python train.py --model="masked image model" --dataset="aerial photos of the United States (SatlasPretrain)" --train_examples=101725 --image_size=64 --grayscale=true --crop_scale_min=1 --horizontal_flip=true --translate=0.12 --color_jitter=0.1 --method="simmim" --mask_ratio=0.75 --loss="l1" --arch="swin" --norm="layernorm" --norm_position="sandwich" --hidden_act="gelu" --mlp_ratio=4 --head_dim=48 --fused_qkv=false --bias="all" --qk_norm=false --layer_scale_init=0.1 --parallel_block=false --inner_norm=true --patch_size=[4, 4] --conv_stem=false --depths=[4, 4] --widths=[96, 192] --init="torch_default" --optimizer="normuon" --muon_scale="match_rms_adamw" --learning_rate=0.0033 --momentum=0.85 --nesterov=true --orthogonalizer="newton_schulz_5" --adamw_lr_other_params=0.0016 --max_steps=15600 --batch_size=64 --epochs=9.8 --lr_schedule="wsd" --decay_fraction=0.4 --final_lr_fraction=0.01 --warmup_steps=3120 --weight_decay=0.05 --adamw_weight_decay_other_params=0
Rows from block 5, named by matrix and row number. Rows with one number belong to one neuron. Each number is 128 + 24 x the weight over its row's rms, rounded and kept within 0 to 255. All counts start at 0. Numbers have three digits each. After the name is the row's rms in percent of the matrix's.
# fc1: MLP up (model.blocks.5.mlp.fc1.weight, 768x192), inputs 0-95
# fc2: MLP down (model.blocks.5.mlp.fc2.weight, 192x768, transposed), outputs 0-95
fc1.661 096:167078108136116163173146143110098136131107155115157120150139151087135178129128084107153109082124126166104115100132123163147142172128151095155131140095078184130119126067129182123115094166139137142126135115135074163114146167141109134112137101118126111161115147122137104116133086128158125114
fc2.661 105:125174105103151154068133156172122141155159106129129144132129142118088130069127138115113149196155148147121125138096153107093120155128100156093133115131166122098112080098150098143144151084128135113125123084158130103146132090075143102142151137145126118128131150126107119102110183121128124119
fc1.662 101:124107149145126119144106130095121139137141100094137138145118077110167163147142150163169131102148132146134072113130147092162131116121122091119142091104143124113113096140142106164130147151104109172077120109122132202105122152156096140110168134123096137134114149129144164112149133162092158124
fc2.662 098:151119102120152164106140123166095140119178166105091132134133113154115134138106161120138110140117104099142117099114108124072168107152115139124165103130136144132126151149118153149136136112100097165130140106127096119124132100130117100177165118136166099091166114158140126138107136116147129121
fc1.663 105:085119117121133116117137149117127113139138126143142130090127131108117143103098145143141107123167140124120164103145109123158146151156134184122109120153105120167120109151146149124133116119107101120110126149102109092101122155088102146085139144142132160165101095118120135132128167095079107091
fc2.663 123:120145160150109122138123123145110103113102120142119142044161129127116103154078190150100095120147146146150158094152116108154134123162138181178144105095091076138135090113110134102135145106139107099141147113096142144151121140097133125119148151133094160164134105113099151124125145109139084143
fc1.664 100:165109117127084116134134084132187142096096129183151177127119144131136140111105166157124129079143121153111144162159171119131160101167141088110156124100103144121173143123143143125131144096153124096134085146144175130144149133085132089140122099126141142110135101134115121129152121112132109157
fc2.664 126:102140118098197167148155129149104126148121132142121115134134118124125129118139127126133113128077118170115081117149101132119111100104123164100079136152147123109118136126117092107152115100109136101142113086129143150133176128153135123171112127117129103121151132123112115080111182097148154105
fc1.665 100:125115155135096068117167103170091095161108146192106142101133126094129100096108113148192089090105123087115097159172180092166155151140118124117122063153116151153102144150149161146118141134140126106095170127110141117136148100103074144102177127131122113136116146141165115099125122155139128113
fc2.665 085:113151143100166132130157169070125159102116143087136113095104167117093136116105109142166146102178130122126128101121082158108141117134141112134130136153136133155141138118135108112133114146106130127075126104168098072157136129106100095124129110122154119151169118117102157135125136116153112160
fc1.666 090:125132145105120128148119132124140135128084153153125138131130160180141124120087114116138103122124135150128112153150134097163114152120129098070143124133101145122173102119142166125123115106120135123130122121102128111128129122107124101117135123151134120119116119170107105167092131129168122085
fc2.666 110:107128104149140150156130138132159094131127157100092107169105129148171127113118112128195128168175120116123098156116106104135088137092104119116118132099157140107159105155152094163128095129137096187109111128137143119160114116132115134178140102080091142153114134145136119066128102113104130143
fc1.667 098:116109165163107129142091131108141178101142154143105125119099107155131144127102156162119087102118089141124155080117065156150111113101102129146129141143182131147077139119152112099117125145178141098100140156129150152065095106133131073146125152114133127114102124128101138070127123144169133118
fc2.667 103:107117107177143151107120130142111159140086119130082133083092133116082144151115118100085151157141110093127109166154153097128115132168103104099097127135160162186121103140102123122140129142132127134128113105163184129142188138100101132092120138139146145113131149105162122113129174116142129109
fc1.668 093:104151125151189122118130136121114122079156153133140119166118121112166108127130127118142111102119135131114148115132166125149121092134113119153171135113126140153128102133118108113145149118114150143173119153152146176082152076157123143092078120138144125128118127104117114086064121108212122124
fc2.668 106:123125155135108122129097153108092144108146148113111112096142131120104149131124172116158144179180132074142148098135135146048117099143127124144173127144114184102090126124122141066091120111130093131129146143113118105138135138104134154146150119104112121145108103136141151126074097157133089166
fc1.669 080:156147115098152114133122145152150156108193181145105107140177135146121130112118110125119081148135108116067164123159133109095138145134140133089105131091132145095136071119171132141139090146096145131145132130142153124157160095128115105122158143121161153137157106112151095151116205108154108103
fc2.669 080:123083133146116128088111097128139141110106121185099153107092148097173103134131156138092143073113163134138128092142140140165094157174144137148150113112108092121168121125141131131116105082131137152145101076083151130101124125096142125156129059090135154137111136164111117065121122110081108135
fc1.670 107:136156110094092155143120103102103089146149096132122084177141122154135122124110152163106146133107105095113193149129168120117143125139094114085158134143091123162166117097100119140125124157132126096112131139199135115111114123136088093161122112130121135090143125112120122132143133151071106102
fc2.670 092:163120140123165121126176147146150118124145128135126120114176153137130127127110142050140121129113139105105142112118116130095106139162144133134130113079117120123103105153162106083121196095131161127133163111156154124132110096150132139097099113147126107136142168090115126113157103128134135147
fc1.671 103:110130109122153143082132116134116160090117107156152116111141114162135104152140154125073112122134112092079146112129069123133115120147165144140134179137097129133122150120145140158122121158131103154124126108144124130102123119120136159122125112104115107151168153155162110121070150089148146128
fc2.671 120:154125135118122151212113120124098098141137181113103139122127142158099122115113143104154139122161128148123152132119113150130124154076117073113107087161156145122127097098117090101110126126148110111129126113126109093139130137140112106143167165161129142080055157114101148136110116182136110111
fc1.672 103:095114154137128111142126082133141157144140116097092119123096132148174084143117097132153123105092156139139106195106130147107118105077178141120134092124152170135107115092153143098124148141098124120114148143107145116150153117144130128127120143127120217124132155147156156119138135099134121123
fc2.672 118:113118118163165094146111135110123095164132153141164124131107110078099131156127136108124119170129095117109091125082136120170149165141126142113148150205137152151094142100129185166109126140142131142162118121156120132110153107079166116142127100147145113137150172115114145181087095105140131148
fc1.673 082:120090135130130160130126123104161133115169138128134151142114105136138138183150132095115133103135167093150130109113112102182086093179131090110108136146114140124098126124081146131171142105117086148168132147108188098129112106120091151137142103084154128099115117153062139188117146153115110128
fc2.673 104:144114103118122103133126141153118126130136132128157134101127132157147162080094156152164126146147149133107106111171100147126116093125123134123114159097135100151106127104122107106125095121109151162099149164108092120112116139090070115210159172150096126128118122117213150110166139172140116163
fc1.674 098:125133118145135073156138146121140133087123074113158123167118127153176143127145120135114130115126144116175141152109153109138097144121117133088121106127109111105213181137146110143135145088127154075133146109071132148098159122088103155163109157112151141146120128088146138165119129121134145146
fc2.674 077:140140139087135158135131151143128144123126121122143110095097130141157125157095128130155119123092120118136097149138121137072133166114110113147102170134139136142081112144099141111122103145127124139100120146179123152167116152156170092094128101132069154131096126195147153126131092142124131092
fc1.675 087:140089100123117106083127064097120175158149164113158098133149126098111109092115143125153172111134132115140080149118087121151124138109102131150118145157125146155150133179144116142134138131158181138113105157157120165116132127200100160123096136172132170176114146132117134106096116119161135115
fc2.675 107:149155146148111133128201133086110143076152102153141168136098126182158105135133096116094141079135151132104128087105115133129120088140109156110107137123092082166154134132158142204161147116139136168120092109130180122140114097118135135098172132107149132107121099146131075146166157104107115116
fc1.676 084:113095150123146144110131136111094158118129121122129097117128128157129126133155126109140114112113127103112161112114135156182161160149123105176085125147132120132127114078100117118130117140124109172157138129173174104116111101116127099138135103133117113098128115111138110152106136107116137142
fc2.676 074:138115121135117093066104124113170130190134121117156107095139117149137120111116165145127110156119126113114115149096148132120133122133141115125136171102154107151138143118137133126177124116160135181141184120122088125132115085110094105129110124164119150106102125115102142083118113148158086146
fc1.677 095:139143146159121137100180106114112138132134135130096140112140137178110115111107130110143120111143117122118114141123147090137093131119148112128144100113128121149185145139141107165114096099116097148103117141112122116094116152142178102123071114151111146178105156129178111100095125108120126097
fc2.677 100:148100182096160102146141119149075144122121114112165148122120120145152165142117155196129106150100149148139113088098097121107125107119126145141108137116148132121136090153143138134151114098136112137102093148117120132138091105133140149154137147115147151107123133178167142113113104114153144161
fc1.678 117:177119095122125132109122120135121174129140089183145166142141102133143112113145182153152125137117145157155099160148144142134146132106087085132129104111128119101129116159149143130163115090159132108130098136068107146124129107086154100143117109105098134136131098116152151121139166183073130121
fc2.678 102:135111093104156090127122099169151136137138128077114105139135139168151122142115148164151129110121130152124118133145135105129129099163147138145130200169157148142157116116140091160133154159130160121099085112101113132127126151083071132117147125111147130079133093123108156115143113060109134112
fc1.679 103:104108117091128108124114128135168158101118112122143134120118138136155117159115106149171115122076129100136086138162102135145084118117121104137153121088150139143137143087148109127127082101135109133122125187099172159146095137136169130136098160145154151134116145149092151100105094129157122169
fc2.679 084:170154128105107114116111094085089152148132107115131092090131116129128140104104156126122102131138164095076129145093154130123137147143154134133096167146115105143133099124119127163129147128098117130127179133081154090122124114119138128140126109091111119146141157154166119093088108127115148143
fc1.680 099:120123168124086170098112101162172185135141136116117110123108154143135131152122099159127151142112115096166092155139139143074110113153141075099129117129105164106083142115137120121147139142126084144156126118141124097109163139152144137126128102064084144132127131169094161149110144094103118128
fc2.680 098:109132180147153121156110101166097139105128156125107116115102137130162129157167150132145098181139120142143111117133090102180148119151103124136162118173142113099143184097119113124093140112114146119151130132136158118156128122129111089110107128138123107088146130110140163106086106101108119114
fc1.681 106:130132127137097136138092131102172182121132175110106154184089120151129119119115123150123146127154151147165138151148177166157153086127152154088106127109149143157149138156121123113099105113094122089137145139119136164167139083146103115107177108145165110139140095173128120100116129149102108109
fc2.681 055:127139105126134132110143128073131175124115124122144146143145091094144114139090129116121149144165118161104165120098121151134127117112148099124117108183100105154093127133098164125147150139121129168084119141129104139109144120110140125116141155128124096109129121077092135167123121201126165148
fc1.682 089:137125135133090115134117164133119126151111115156131118171179102147172152165132117148093089135144087106126118090181093081170118125110150146106108105115138139082165134156106169115132133122125091105089115105135154133099110141115141159127091134084112144102106108130144127146131131106167132139
fc2.682 095:129131133125140129109112112137149195112140113109098161140149127139108161059096053098128135139140142127131128123091134123098142173151134132132130093133135122118138061107192120135145134107108179133125093137179120141160158139177119144128139135062145153135144111130154152127101104119136100192
fc1.683 090:152157127139172186141153127131100167097107155070118103175143142122126141127148124185125140139137112121121129132126129128120146110137148126115117103144099130117166105131185127094124130074091113148096125135091144125099118148115123115116143089115117172133135110141130136109072153132133112109
fc2.683 097:141108120118094090154100091123101093098132120156136183124125133155145081145131109129085081068127148122147158129161085113112136122148106114141115110095164094137094132125121140141114145149117130100143138134152118096125107136120079162139133118115158138097124145117148061174105136148139134117
fc1.684 100:114116161125103145123117146103148104119149140106173139149160127149148114140153096130137135073095139104161128091098137110096110114123110172130125131101090111142169118148171146130171100095154121126089147105094159151111164103146123134151156063134123110107131087194172086097120115152136117163
fc2.684 120:161158171171130089131146101097127156106117169169127124090105142101140085133134130101102138165130130165136115141132149100148102118171162123119136119145119164108138098123134125132111126116095094127134095145115125139094103138130118125116113140109130166099074114128137106175167098111152146171
fc1.685 107:150105171167096119139086074140179106131087098142154122116121115132084105122096121137143124145113116215117133134143105114115129158125132134118135104150128126114096142101142156144116131128189123090110113104170111139112141176134140086087180125168177173142092127126161114109149130107128127146
fc2.685 129:139101115064121144162152165152126106102121101130151126116110146103114166149135144109159132109130128080169164112168160143095138156138114130175126177131119138161146126158107109112146122134125148085119129120104127100141086130138094082124135117148137117115116093081139145126148124191116104162
fc1.686 093:135135120175172156122128093149148166158096148106120125111143134132101144142112091114167158108121174077103142129120121123133124118074130140147183146123124108138136133129147133112165135112112138133120143134133150123162122098077164129132126095145142101121149146124065139132136101114086137104
fc2.686 084:121164124132075160130121159136123144055114146142099138131085132157137123151147159085107158102122119136092119115136128175112117119157166095125152151117164123106135127140100154149107101126150117149128171122130121174160104126151121128093097139127113138139118161110104095158132156124121170144
fc1.687 099:095150111157118082097170121107107125110152149109091132103125169148166147116123113128113097144158123102075128118114140154088110164120206140097149117149113111163150122107127124103149105125113114095162150092149132102109096112131157084114114140102103161131168082191152146132097119125126128096
fc2.687 101:129111105153089141153158136155147127143135166118080140139124098126126139133102125113129125104145120104161099159163158124137092122146114134151117094161171135114118141130147108173161141111128146128096163114120147158125116095083143166130144105074125108098123106050132125143160113153103147150
fc1.688 095:148101110173125144131129134115111142100147137146149127163102122102099136146120171126107147163119107141139118126142150137124124088106153109160074108122129127133124157138146082097144150157111097132119131142153135114121126153115135146146150088142136162152162137135110121104121122139162071107
fc2.688 097:125118166093172108136140145093079070129152115125169140152135115120108094162142099119126124093105134165122139122135109103120152149149109130137147168138123141104166079119145171140124136148110114126124158112133109135105115128117120099143126158130137163141148138116165134143164143122110160133
fc1.689 106:131111110126137120117101084149132184142179128134150128116111125147193114114110147107133135122105121118114125133140118157157124091144112104128137107106147134172105092133138120096128101129118147094099060146186149144112172129140130149125157128111138142140125066125110105101135079143146138127
fc2.689 084:103124143178133131146136113125136109114151109122114148170114139170107127065133085143107120111150134176136131107097151092099142147097124185127096124123100094151157113135159145171120150120132096144165147127177139092114098123113104118157076144147133096122146152144106115148127176127133165117
fc1.690 098:122187089161140141125114134137143127113081104131128154166120082149134098147163092105133137122117119102121158144120147103112108119179102133130151137127115133175133130149114135141161135119127137104156155142090173135110119140091137170121127138119107140141155102107098108092122082087135123156
fc2.690 098:160093104124132139133118078153101133070110149142128130092116130150117133120135128143138133150112086129146120136127116110117117105119167126166141104128131123105104159121074097124109154150132124129136128152104104110146118147158137124153127146095132122109158099154130091116058165132091119154
fc1.691 093:129174115100151087149140131104116102126147146146152176122150157136127107166121138123092153131105132134136131100091137160138093118124153151104119156174116116128145109134174167106078114101133107149143140145147161126162106092101099127148052138116140124117114132113092168139105104116149117124
fc2.691 101:130085113106120104176119104128107106127138110159109098104144149088099114110133125103144105120112133120119154133182116170123129085116129121155153157132115150100120118126091153143139108179132131100110125128112091130087141129110116111145127135148135121060098117154163130112146133157140168129