A small masked image model, trained from scratch.
Model: 2.34M parameters, 64-pixel images, arch swin, norm layernorm, activation gelu, patch size [4, 4], depths [4, 4], widths [96, 192].
Training: normuon at rate 0.0033, 15600 steps.
Data: trained on aerial photos of the United States (SatlasPretrain), 9.8 epochs.
Rows from block 2 of a small masked image model, named by matrix and row number. Rows with one number belong to one neuron. Each number is 500 + 50 x the weight over its row's rms, rounded and kept within 0 to 999. All counts start at 0. Numbers have three digits each.
Before each neuron's rows are labels from the 100 images, of 14976, where the neuron reaches its highest value: "strongest on" is what is common among them. Only what is clearly more common there than usual is listed. The data: aerial photos of the United States (SatlasPretrain).
# fc1: MLP up (model.blocks.2.mlp.fc1.weight, 384x96), inputs 0-95
# fc2: MLP down (model.blocks.2.mlp.fc2.weight, 96x384, transposed), outputs 0-95

strongest on: building
fc1.97:495482497513418575458554443476423528469512513476510499443506448561636572493559537498476547496558455551476593478499467485544582492477452533568507464451463474467515570464537511460533509351418474512440502490498482466520594623542508488572523372533460490518544451489428574444521492447429460498
fc2.97:520546467479454420469542617489498468519459466483488537519520526553443461523521505538446470539449574417468526507476463622495510498435519400472471544556544529480531495512489546562440514492592500560514436483479441570559445429469521507363464568462528476553467504437570414486435482632550471582

strongest on: building
fc1.335:483367465522527548494488429481521524567459519631517531512477516510392412491556487507538470593486532518475552459483451528499515512497488519473520496478532537457454543512584472508470561428467439438537462464551521467442489443494490417449539477527682531554584466411587479460516584458555477483
fc2.335:509444481540441519482531416492536436575480496590478516473512533494470501435592501573499589513468503446439507547575410437565617526508434524502507550587473494485508477544494488473483466498441493493545571547528450469637425495614436469506518431587436430490464466509455520470460580514494428424

strongest on: building
fc1.353:485496553357521560471521488511637566416480475581517461510475543495491527556563549472500460480482425445485555528593595511412509524590502481401570478463405403541551541537542489507486500556455451459518539469509465495531492517500457427445457492546481450450491585422530518512546439534428536465
fc2.353:506488396539493466490615538499443502564525478445506476446501448466579489366432497513417534467547506459605521535481540451544392476441521497677417512447586594438542506463470584508503519550456489514512461511531523465500581480524495550480490489457500520502403471539520497496461491477559449498

strongest on: crop field
fc1.101:462505526518528512526511484533460600500491494498425567485502525536534510548510547484464541509344480500505493492481527559544589478360498516626554538483474436511394540458510493445553476519518520560525457457485603373540463440456523340487468536438532471560485504500522477506504580448517523461
fc2.101:516496416516499479484494515445460533550517467495451574464492497531515554534529499499469450497544614442467530443456402452417503494467473535581359528402562508542528451563575474410493465440466546511500563524427495445568495482497519405495535498511582504611594466608528527540571473468475442510

strongest on: building
fc1.259:484541547635450504386501467509535503411413483475490406501513528465553526540543507511536508451530472487385464552475489552609497534474500529589530514466382447531453482517450471540524522540583480478539477445510550423476551482462433543547585479532432530527512546602468485461494460582465520396
fc2.259:505543508514492495510639371466536444488592448496531561556514456501494548455510511571521511477579434534562435446378401502629522493513457525415484450516473470526548469438505588573485518435470541566533510529471514484437476440538447448437522514546491490526516520481460495617552525524430477523

strongest on: building
fc1.191:448445475475403576535500589473524505531494463471402557473538573471549483490470501514464544416458535525539574363481454415499516451447533462465496433639488483501522375485501528499479503533497486507496488536487425504567542540458517480568515482532463517469543410514493591641598514540472519510
fc2.191:512526464483531470448447438458439461478568520522617504528534525538470430580423431536504548601589427500550611491470586523542447514494492562497447496481484412440468501488578472498522479497506420528466545457536506499484478503620369487515501426468570490516530548467584460392457549480516540513

strongest on: building
fc1.109:476474495541557508685493532548526544548517501555504462477457486522554464521467487511494528474539532562559531479468516476587469473480497549447487492460392500433582481532480445551488509511461511388497443480590559445366584427429517572442489444511406494461443412514522501490464549518554525577
fc2.109:461497495428496494566405591510570465516540490457487454587454398467519457503466445422492542451560474417531532552513450515484544513562558566373560519444468543544465569506544536478453484587551483497439512503576473440506497498532623561531534423486509485526524372552494474483499497445514429581

strongest on: building
fc1.114:515531566514474474418423514578606557564513550464460439520416412491508379514512417419512496572495496564547473426581550472517551541475451475482513426522466439501498586576496548495490497505545347515529466600494521578492500500474578471466472522516471552542545469465541439457526457484505428516
fc2.114:532450452488497530449484490524476465592531467394424629492452423487478530579542477441464479460500541481598446609471543510567554478430584535507517479491459564450479521569376544492484441506483435600429540518498508591481410453466428457468541553471511485530462509508586513523499472553490552508

strongest on: building
fc1.305:529519459515515527439513508596461478597462513473515483559555475441552548466512477465551535368516540532356572495445505418527470518475537450535476476515612495475448604427458493384462561439473540471511466452644588437468478497511492482546526545466509506490505542579469456492540519489481523444
fc2.305:529537581511504492516359476363483520420521462531523591519489524579457445437503514539487446472492497520547526436456523494603554526506488513559446580506467497449408586559496499604527430524539537547515482562400397529552494453512516558454408472542515464470455530436535431445479515544494510488

strongest on: crop field
fc1.352:518465535461441474495482472567535404557499477440523438523553523485415547489465529555577544500589566592536545521488563462474434523615582482478527441572579483470445437404466550467486482546445492459517468549529522582445404428555471600483490524501522479559486450510468480488466452585449519404
fc2.352:451469462448445475460488617421532432398499509530435466438534474549540535495486555517506584484446470532449474565534409529610498496525600524440545435525441503518413563599511552540534503496485547471456597466551407492456485578522478509537391536532546485416439502461534506489578512541495495510

strongest on: building
fc1.121:553545555499532459472586521463496497434599618554465494460473525532600457412465540511445485395504447506430510541488536496481507501578483576468477470536450439591633562455484478525464441518520449510475569444438446485518498524492460494522485455565414559510563428456504602492422440469522547529
fc2.121:443438399481447504488473527460521441559430417384572450469595358428428507594526478519538501538508535457503564511525465487500518494521552446599526562465557577441533509488514570488504501400452551488452542575552534525578451509497484584505564447505522434504465521526503499541504565509482424490

strongest on: river
fc1.80:560451576484461503538506530519582432540464469496482525486568503563539540532506549536542550446477459429394370503457533524548498475453551549474584638470507452533472526493508473483471532532454461522507453529474464484538566563535518414459547588395570467423461494531518459406421444403484541464
fc2.80:502492473463472485550533553474502539528588489555538497435487501558608502551483520479458469487546464467486425423478471489560672543533426504418529478518462433504486450447548514494461546492525489426564476570410391509479543524570540466505568490512494537514488358599485513590542430438487531522

strongest on: building
fc1.345:487503559540527503546466456551588503572472480459582494581394531538555412549478473525520489488536499545436499446542495511437597532442620562461480426468505436552417558447528523500515411480524444567483507555464558420455552567523508468429482463496465450496415560531400545497504449574452541537
fc2.345:486488528550473618446495446537531564553405493474470482509526355555483524504488470548434528480485508496593422539497553627519518541455601512515455359360508429500533500513497524468479511493457425519485553476539571538442527575469471452548505440441484538516535510550513535528501429524445516480

strongest on: building
fc1.224:461416462539588514539397517527509523432438476488427442495536523493552489525536544548552489434428532623459560391477487514410540550512573512466539427422438489562540500477536513515417591546525562459483435436547541447557598502505502448407479479512547488495551519487590543463458461471500523549
fc2.224:580590560494459498507474467441435498509508538438478586459400456535573498447509514551488519518506493513513423500554414427509566409544386514481457572484514537499513472442473582486627437477529468555508555531443509571433440587501458483571521508555558548491442509517408486514538504455548405454

strongest on: building
fc1.16:440484502494474536527563479493540436381603545548372583474481466478555515517523480516388569473487450575514488663483560454523468437566537466516429534481437510501462513416472524516524478526528520536551442559478543448601536579490488468562480486517475534456477409510475506478478419553458531535
fc2.16:453441427550536412463501441475514487550396451436616469455540561548438494536464564529632512462503536475382556440516519502486561538471530492485575469514558547504549530524492506486450481495470492511550520451472484570603411414520485527507475455556506442555492599517507510470423585469469414542

strongest on: building
fc1.78:431514448528466516554690500550509524465415463562487472536456460444511501543465511505477553463527469445565488451502584538566449565576441506485498474521428554491565477477439420488535507452516483470484462525459563454451534429539448534585524437499441491567575610426487560435532468547455527430
fc2.78:491537540601570473550501459495497475547577505506456498533565463499418504534505472430483479479598489475478371524516492558517428548456471504512533570477525516468520440588527558462457519515455409580504482516466549440499514514569424535371509461472420492525623544437444454455563416495566422540

strongest on: building
fc1.265:573454490484511516583554534523536490547471511538539453443507367440495470552473470502491443550444484534474453515444559470468494513485537531382554516611508531370505520458484477471504481511565538546458537428514571496552626483513486473601450403415463450540552479466497535382506506586519523509
fc2.265:492448518513529501516526475559549513561476519558505517459519441405406435466502478586547480506496506532491416466451486407523479361480424554456532540526500545495473467460467503559472495515563502387491444481493521567558624450551474474567414495483547524457587548504510440420512490539565600604

strongest on: building
fc1.149:502440575480617576543512440426505420471495551476351500484527455545497484463555514434421441477460514496408552520485585534613567430525468462467484483477594482456566475465501488476571539471465490471488457510557573527450511484513394540470533484518545439610479506566561508525547453480517498564
fc2.149:590544575456574506534527498561504481478431518598538576487429464557536550518544501399523539577524415484507540552539508473498479463509534426535465501456465537454510494454481466580446451450533401407441491444524419548506467461495541473427538590452587496575471505483452482602522477542482379476

strongest on: building
fc1.340:507407560492487472527423492470590524545485535534566422518457502576448450590479531535511471475453530474557593450408529454533433507519527514511521490477487420504500608502562488492474491414468463502505550426496493511438484489517470489471607505561595542456610448425500394451524615460566515454
fc2.340:558472566542479476490476432472559530579453501541425465537470528556471456483567495530459550573478499467624488516481437520421444529426554471525554603588493481459541546529488496480408461597421452464590538578541437421467474478473476426463507554446472517452509534453484498465512545554618432463

strongest on: building
fc1.52:447481442613430526454442584503550549466500537546444472492547538364530483577475510591485519501564484523593486529498554497566451499439392468407488507513507424534504538523493436476542491528428402440553521532482575467515522469463481508539505444525491517551421476556475531555445555438633520490
fc2.52:514522499500443572572523655446578482542581489524500440515562439490516470583459531480542536525502511411501541512407501518507464513476433454487559555425486501520462560558602480525477552544470444498461561442462516532455514526438390473419433514459423472579495431473602433520431465524550503515

strongest on: building
fc1.86:566426562517524533471503433518518525444421511465494508459464552518429531481466398577529444572545491519471460529555560486569455417420518489441574507506567450555563507501471483579443493553491439509493443565474467526574402438475451441514494427588489465524598521589549587473559441459456522562
fc2.86:499564447503548514495433544541439449493597444497545425557477558425590445550501500444509528539485546412600475554394476562473496509544507484524490401500453470508413599458481528496583485583550494494459454513565531469476594530517520446495563363450523425482517474445487561518490492480517579491

strongest on: building
fc1.165:576512504525439446557504434533544489607552496476458560468504540518440524474527465563518491528541410504536481403503543470463503578564494429460467577537508491469459556428494582439414444455420444569433440565494565475518415460624508551526536509516448471502427451528554485452504508405531541580
fc2.165:356480446433602554526602542461479530429527485602420449492536497539513528508528542565587563500495526555416545439471511522456442536485556468502471513407465536541543462544457552489590455419530541547486539518473494467495492512425573427530453440501480486543549525422490481436545505557408505440

strongest on: building
fc1.72:555527486506542468538499505473619466420529524610491488417523549471568472650479512557478430539402449428530527531500487492489550528488489504529498443562439375625521480563481482577542514561484530462508498532422454477493534488484507464509486435479575481410420470442560455530502457482577452527
fc2.72:454460470510497552509514522589460496544491486474460491523475380500500527331515472424521510504564475545465476495516565514440446429476501468546482536421520586447587550405572567423394473504543489482538542432599522519493454530511499456519556567524450464537616471530448519441509493573505537557

strongest on: building
fc1.100:476416533568491498461541551471510583485454482517454419503407538465597520516410449536507460572444478535547580440555447443496513531546497457481558361475510548546431405510476499543525521567509536478538468518530466460542435550510385444529408493571503476475544430532524492510589545575460557452
fc2.100:533577490520517495510535489471529524458496502484496453484459453560581425478480468408408598575440520555516553558472444517488474430541556485503475551474480554530507484584533498509579436507500592597464492496543615502447500472485495509422448358483533567581435563485451468392408520519546519494

strongest on: building
fc1.292:492466487500494529522588574520423522496395512530541415560531527484527452522482510508369556521537468569514459435521509541634400621472546513523465504445522523497407467513454435473510629416511445459507469452557540464484536480448463456502499509572492510472476560530505531470417479457611476526
fc2.292:625536486521556446565504570459445575454525435522437523603507475539471475517501525517525456548514504486479460470540488527551548547488452555408580650474478540519522496559522536530465443487519459548380501440470544559463424488485416489408482481580489448510424459549534449446497426558415495519

strongest on: building
fc1.169:490490481581375417437439451443540529495497447505486422498526535483396532479518530479476524545483527460522409483484694559501528544526566489555550571588452476481467416522455631413506465453531480542506544508475500453584521439488510483554465553465541494482486493483467520466532550479551537564
fc2.169:605530495542555509552473536591514499498507588508486534493476484540634479618497437488514469434499452470543526435514413464538477427534404515520533329498511510504443581457479532534488622509496559516441482453548488466473513481500519451433475525428504470544563445547538432551534465510495471418

strongest on: building
fc1.196:542493564585519473529554595466531433430537508602532538439493495452432500585474513589494475415460480443559491452553539470516495449479460515462522505514531431572422522499433473479559470566442549443530370530531545475454424502516516486472522463473665495474401545452526513509484569500539522439
fc2.196:470518482465493554533526476542502553571489535371449473503517556478526547371488494347485545530499532589530498583488456557431460473386569503491471485482511556482571428568563567503409506508547496506517539439474493518510430463508472501521572502470442496492613439578472467507521389458488498544

strongest on: building
fc1.8:472410441462518421494494529425512476447445485581501540464551578576505537466490557511521461499419480514597418487404527479513546419488484616521541517567487541587551487485460500508587378542507528495557402368507550529494445461544431535546487539523510527482513481499445544507479463500504454603
fc2.8:453620494469400573516466510624521597576558486509517487475492417540504401518514577452510560430512457539414526455553439485487493531499614475488438479426486453446477494524527424533397562461519482509522562550543482411455519559458564480491516482462590451488460561525531433450482520525502530518

strongest on: building
fc1.79:464496587528540480578459551522507548497526668585489440507534522564454561458446478435559528521433449459510392455490498461589540416499498486441547507503377503444588525462466430491576548417445458518548472500531559490442550500482476563534458514569438559498470449545472498495501489422543491475
fc2.79:489482478496437476461609559479475431514513488470482549469408546405466501398487532433512468577557456429505530489547443523452550476526456493474459505362579523470461499551577477551485570553558460511478490378448498474566507509555470547527595455483520453467449587452540553527470607539552523547

strongest on: building
fc1.132:393446584550458469582542456539485407522512581510464443520530525580438522420412514533465480483462508463478459510407408577530464543419464541561475476481490624441497485597536417514555563533515485474614477530451531490429573436463519525486522549548514517542459455457524503485537546487504542446
fc2.132:458451481532482600480543415466479486500539587552481544490443481502510640554566571381603542522543404457504562500528477532470542477468547479562530491489477451472523443457417630492475416487573515428571504477524487501457485430467557494559464438423443464520575491479461471532534526491529440519

strongest on: building
fc1.295:476480523512423541476420515540503479439474533576502528406510582459427480475496605541554463543490533517498537431556521503574523553532509483469493406589517548534476465486460427474405534530482442400509474498475568439463498536461500502522574446488465606533528502627425489431477517582454606434
fc2.295:561557552568499487559514446539555511457456480541475491416490514556393567447566523530558455550489475475488469420490543427485543451437560520513551542594493526565538509482497482532471606492367507433515486483448462513487490448409417489569490490506440638485484442542568467434499582530458551460

strongest on: building
fc1.312:589565575455549453614478564601492512593480555501489530455412513480483468570507489452481520514462506567452608432457512566500471517565450418503472554463475429472553460488493470402469515382509541505504530584392519400559512494480544511452501468540517473402479472540467481499520498569520515440
fc2.312:497593433506539507520461481611450471480488477480492538486483513501561434439502504493455528560407550383621499398506482576521492543607593470490514584564533484503447494513511503528423508459517513453457537471444468464505451490479558531601489497430513468344593547442523503463515540472520461474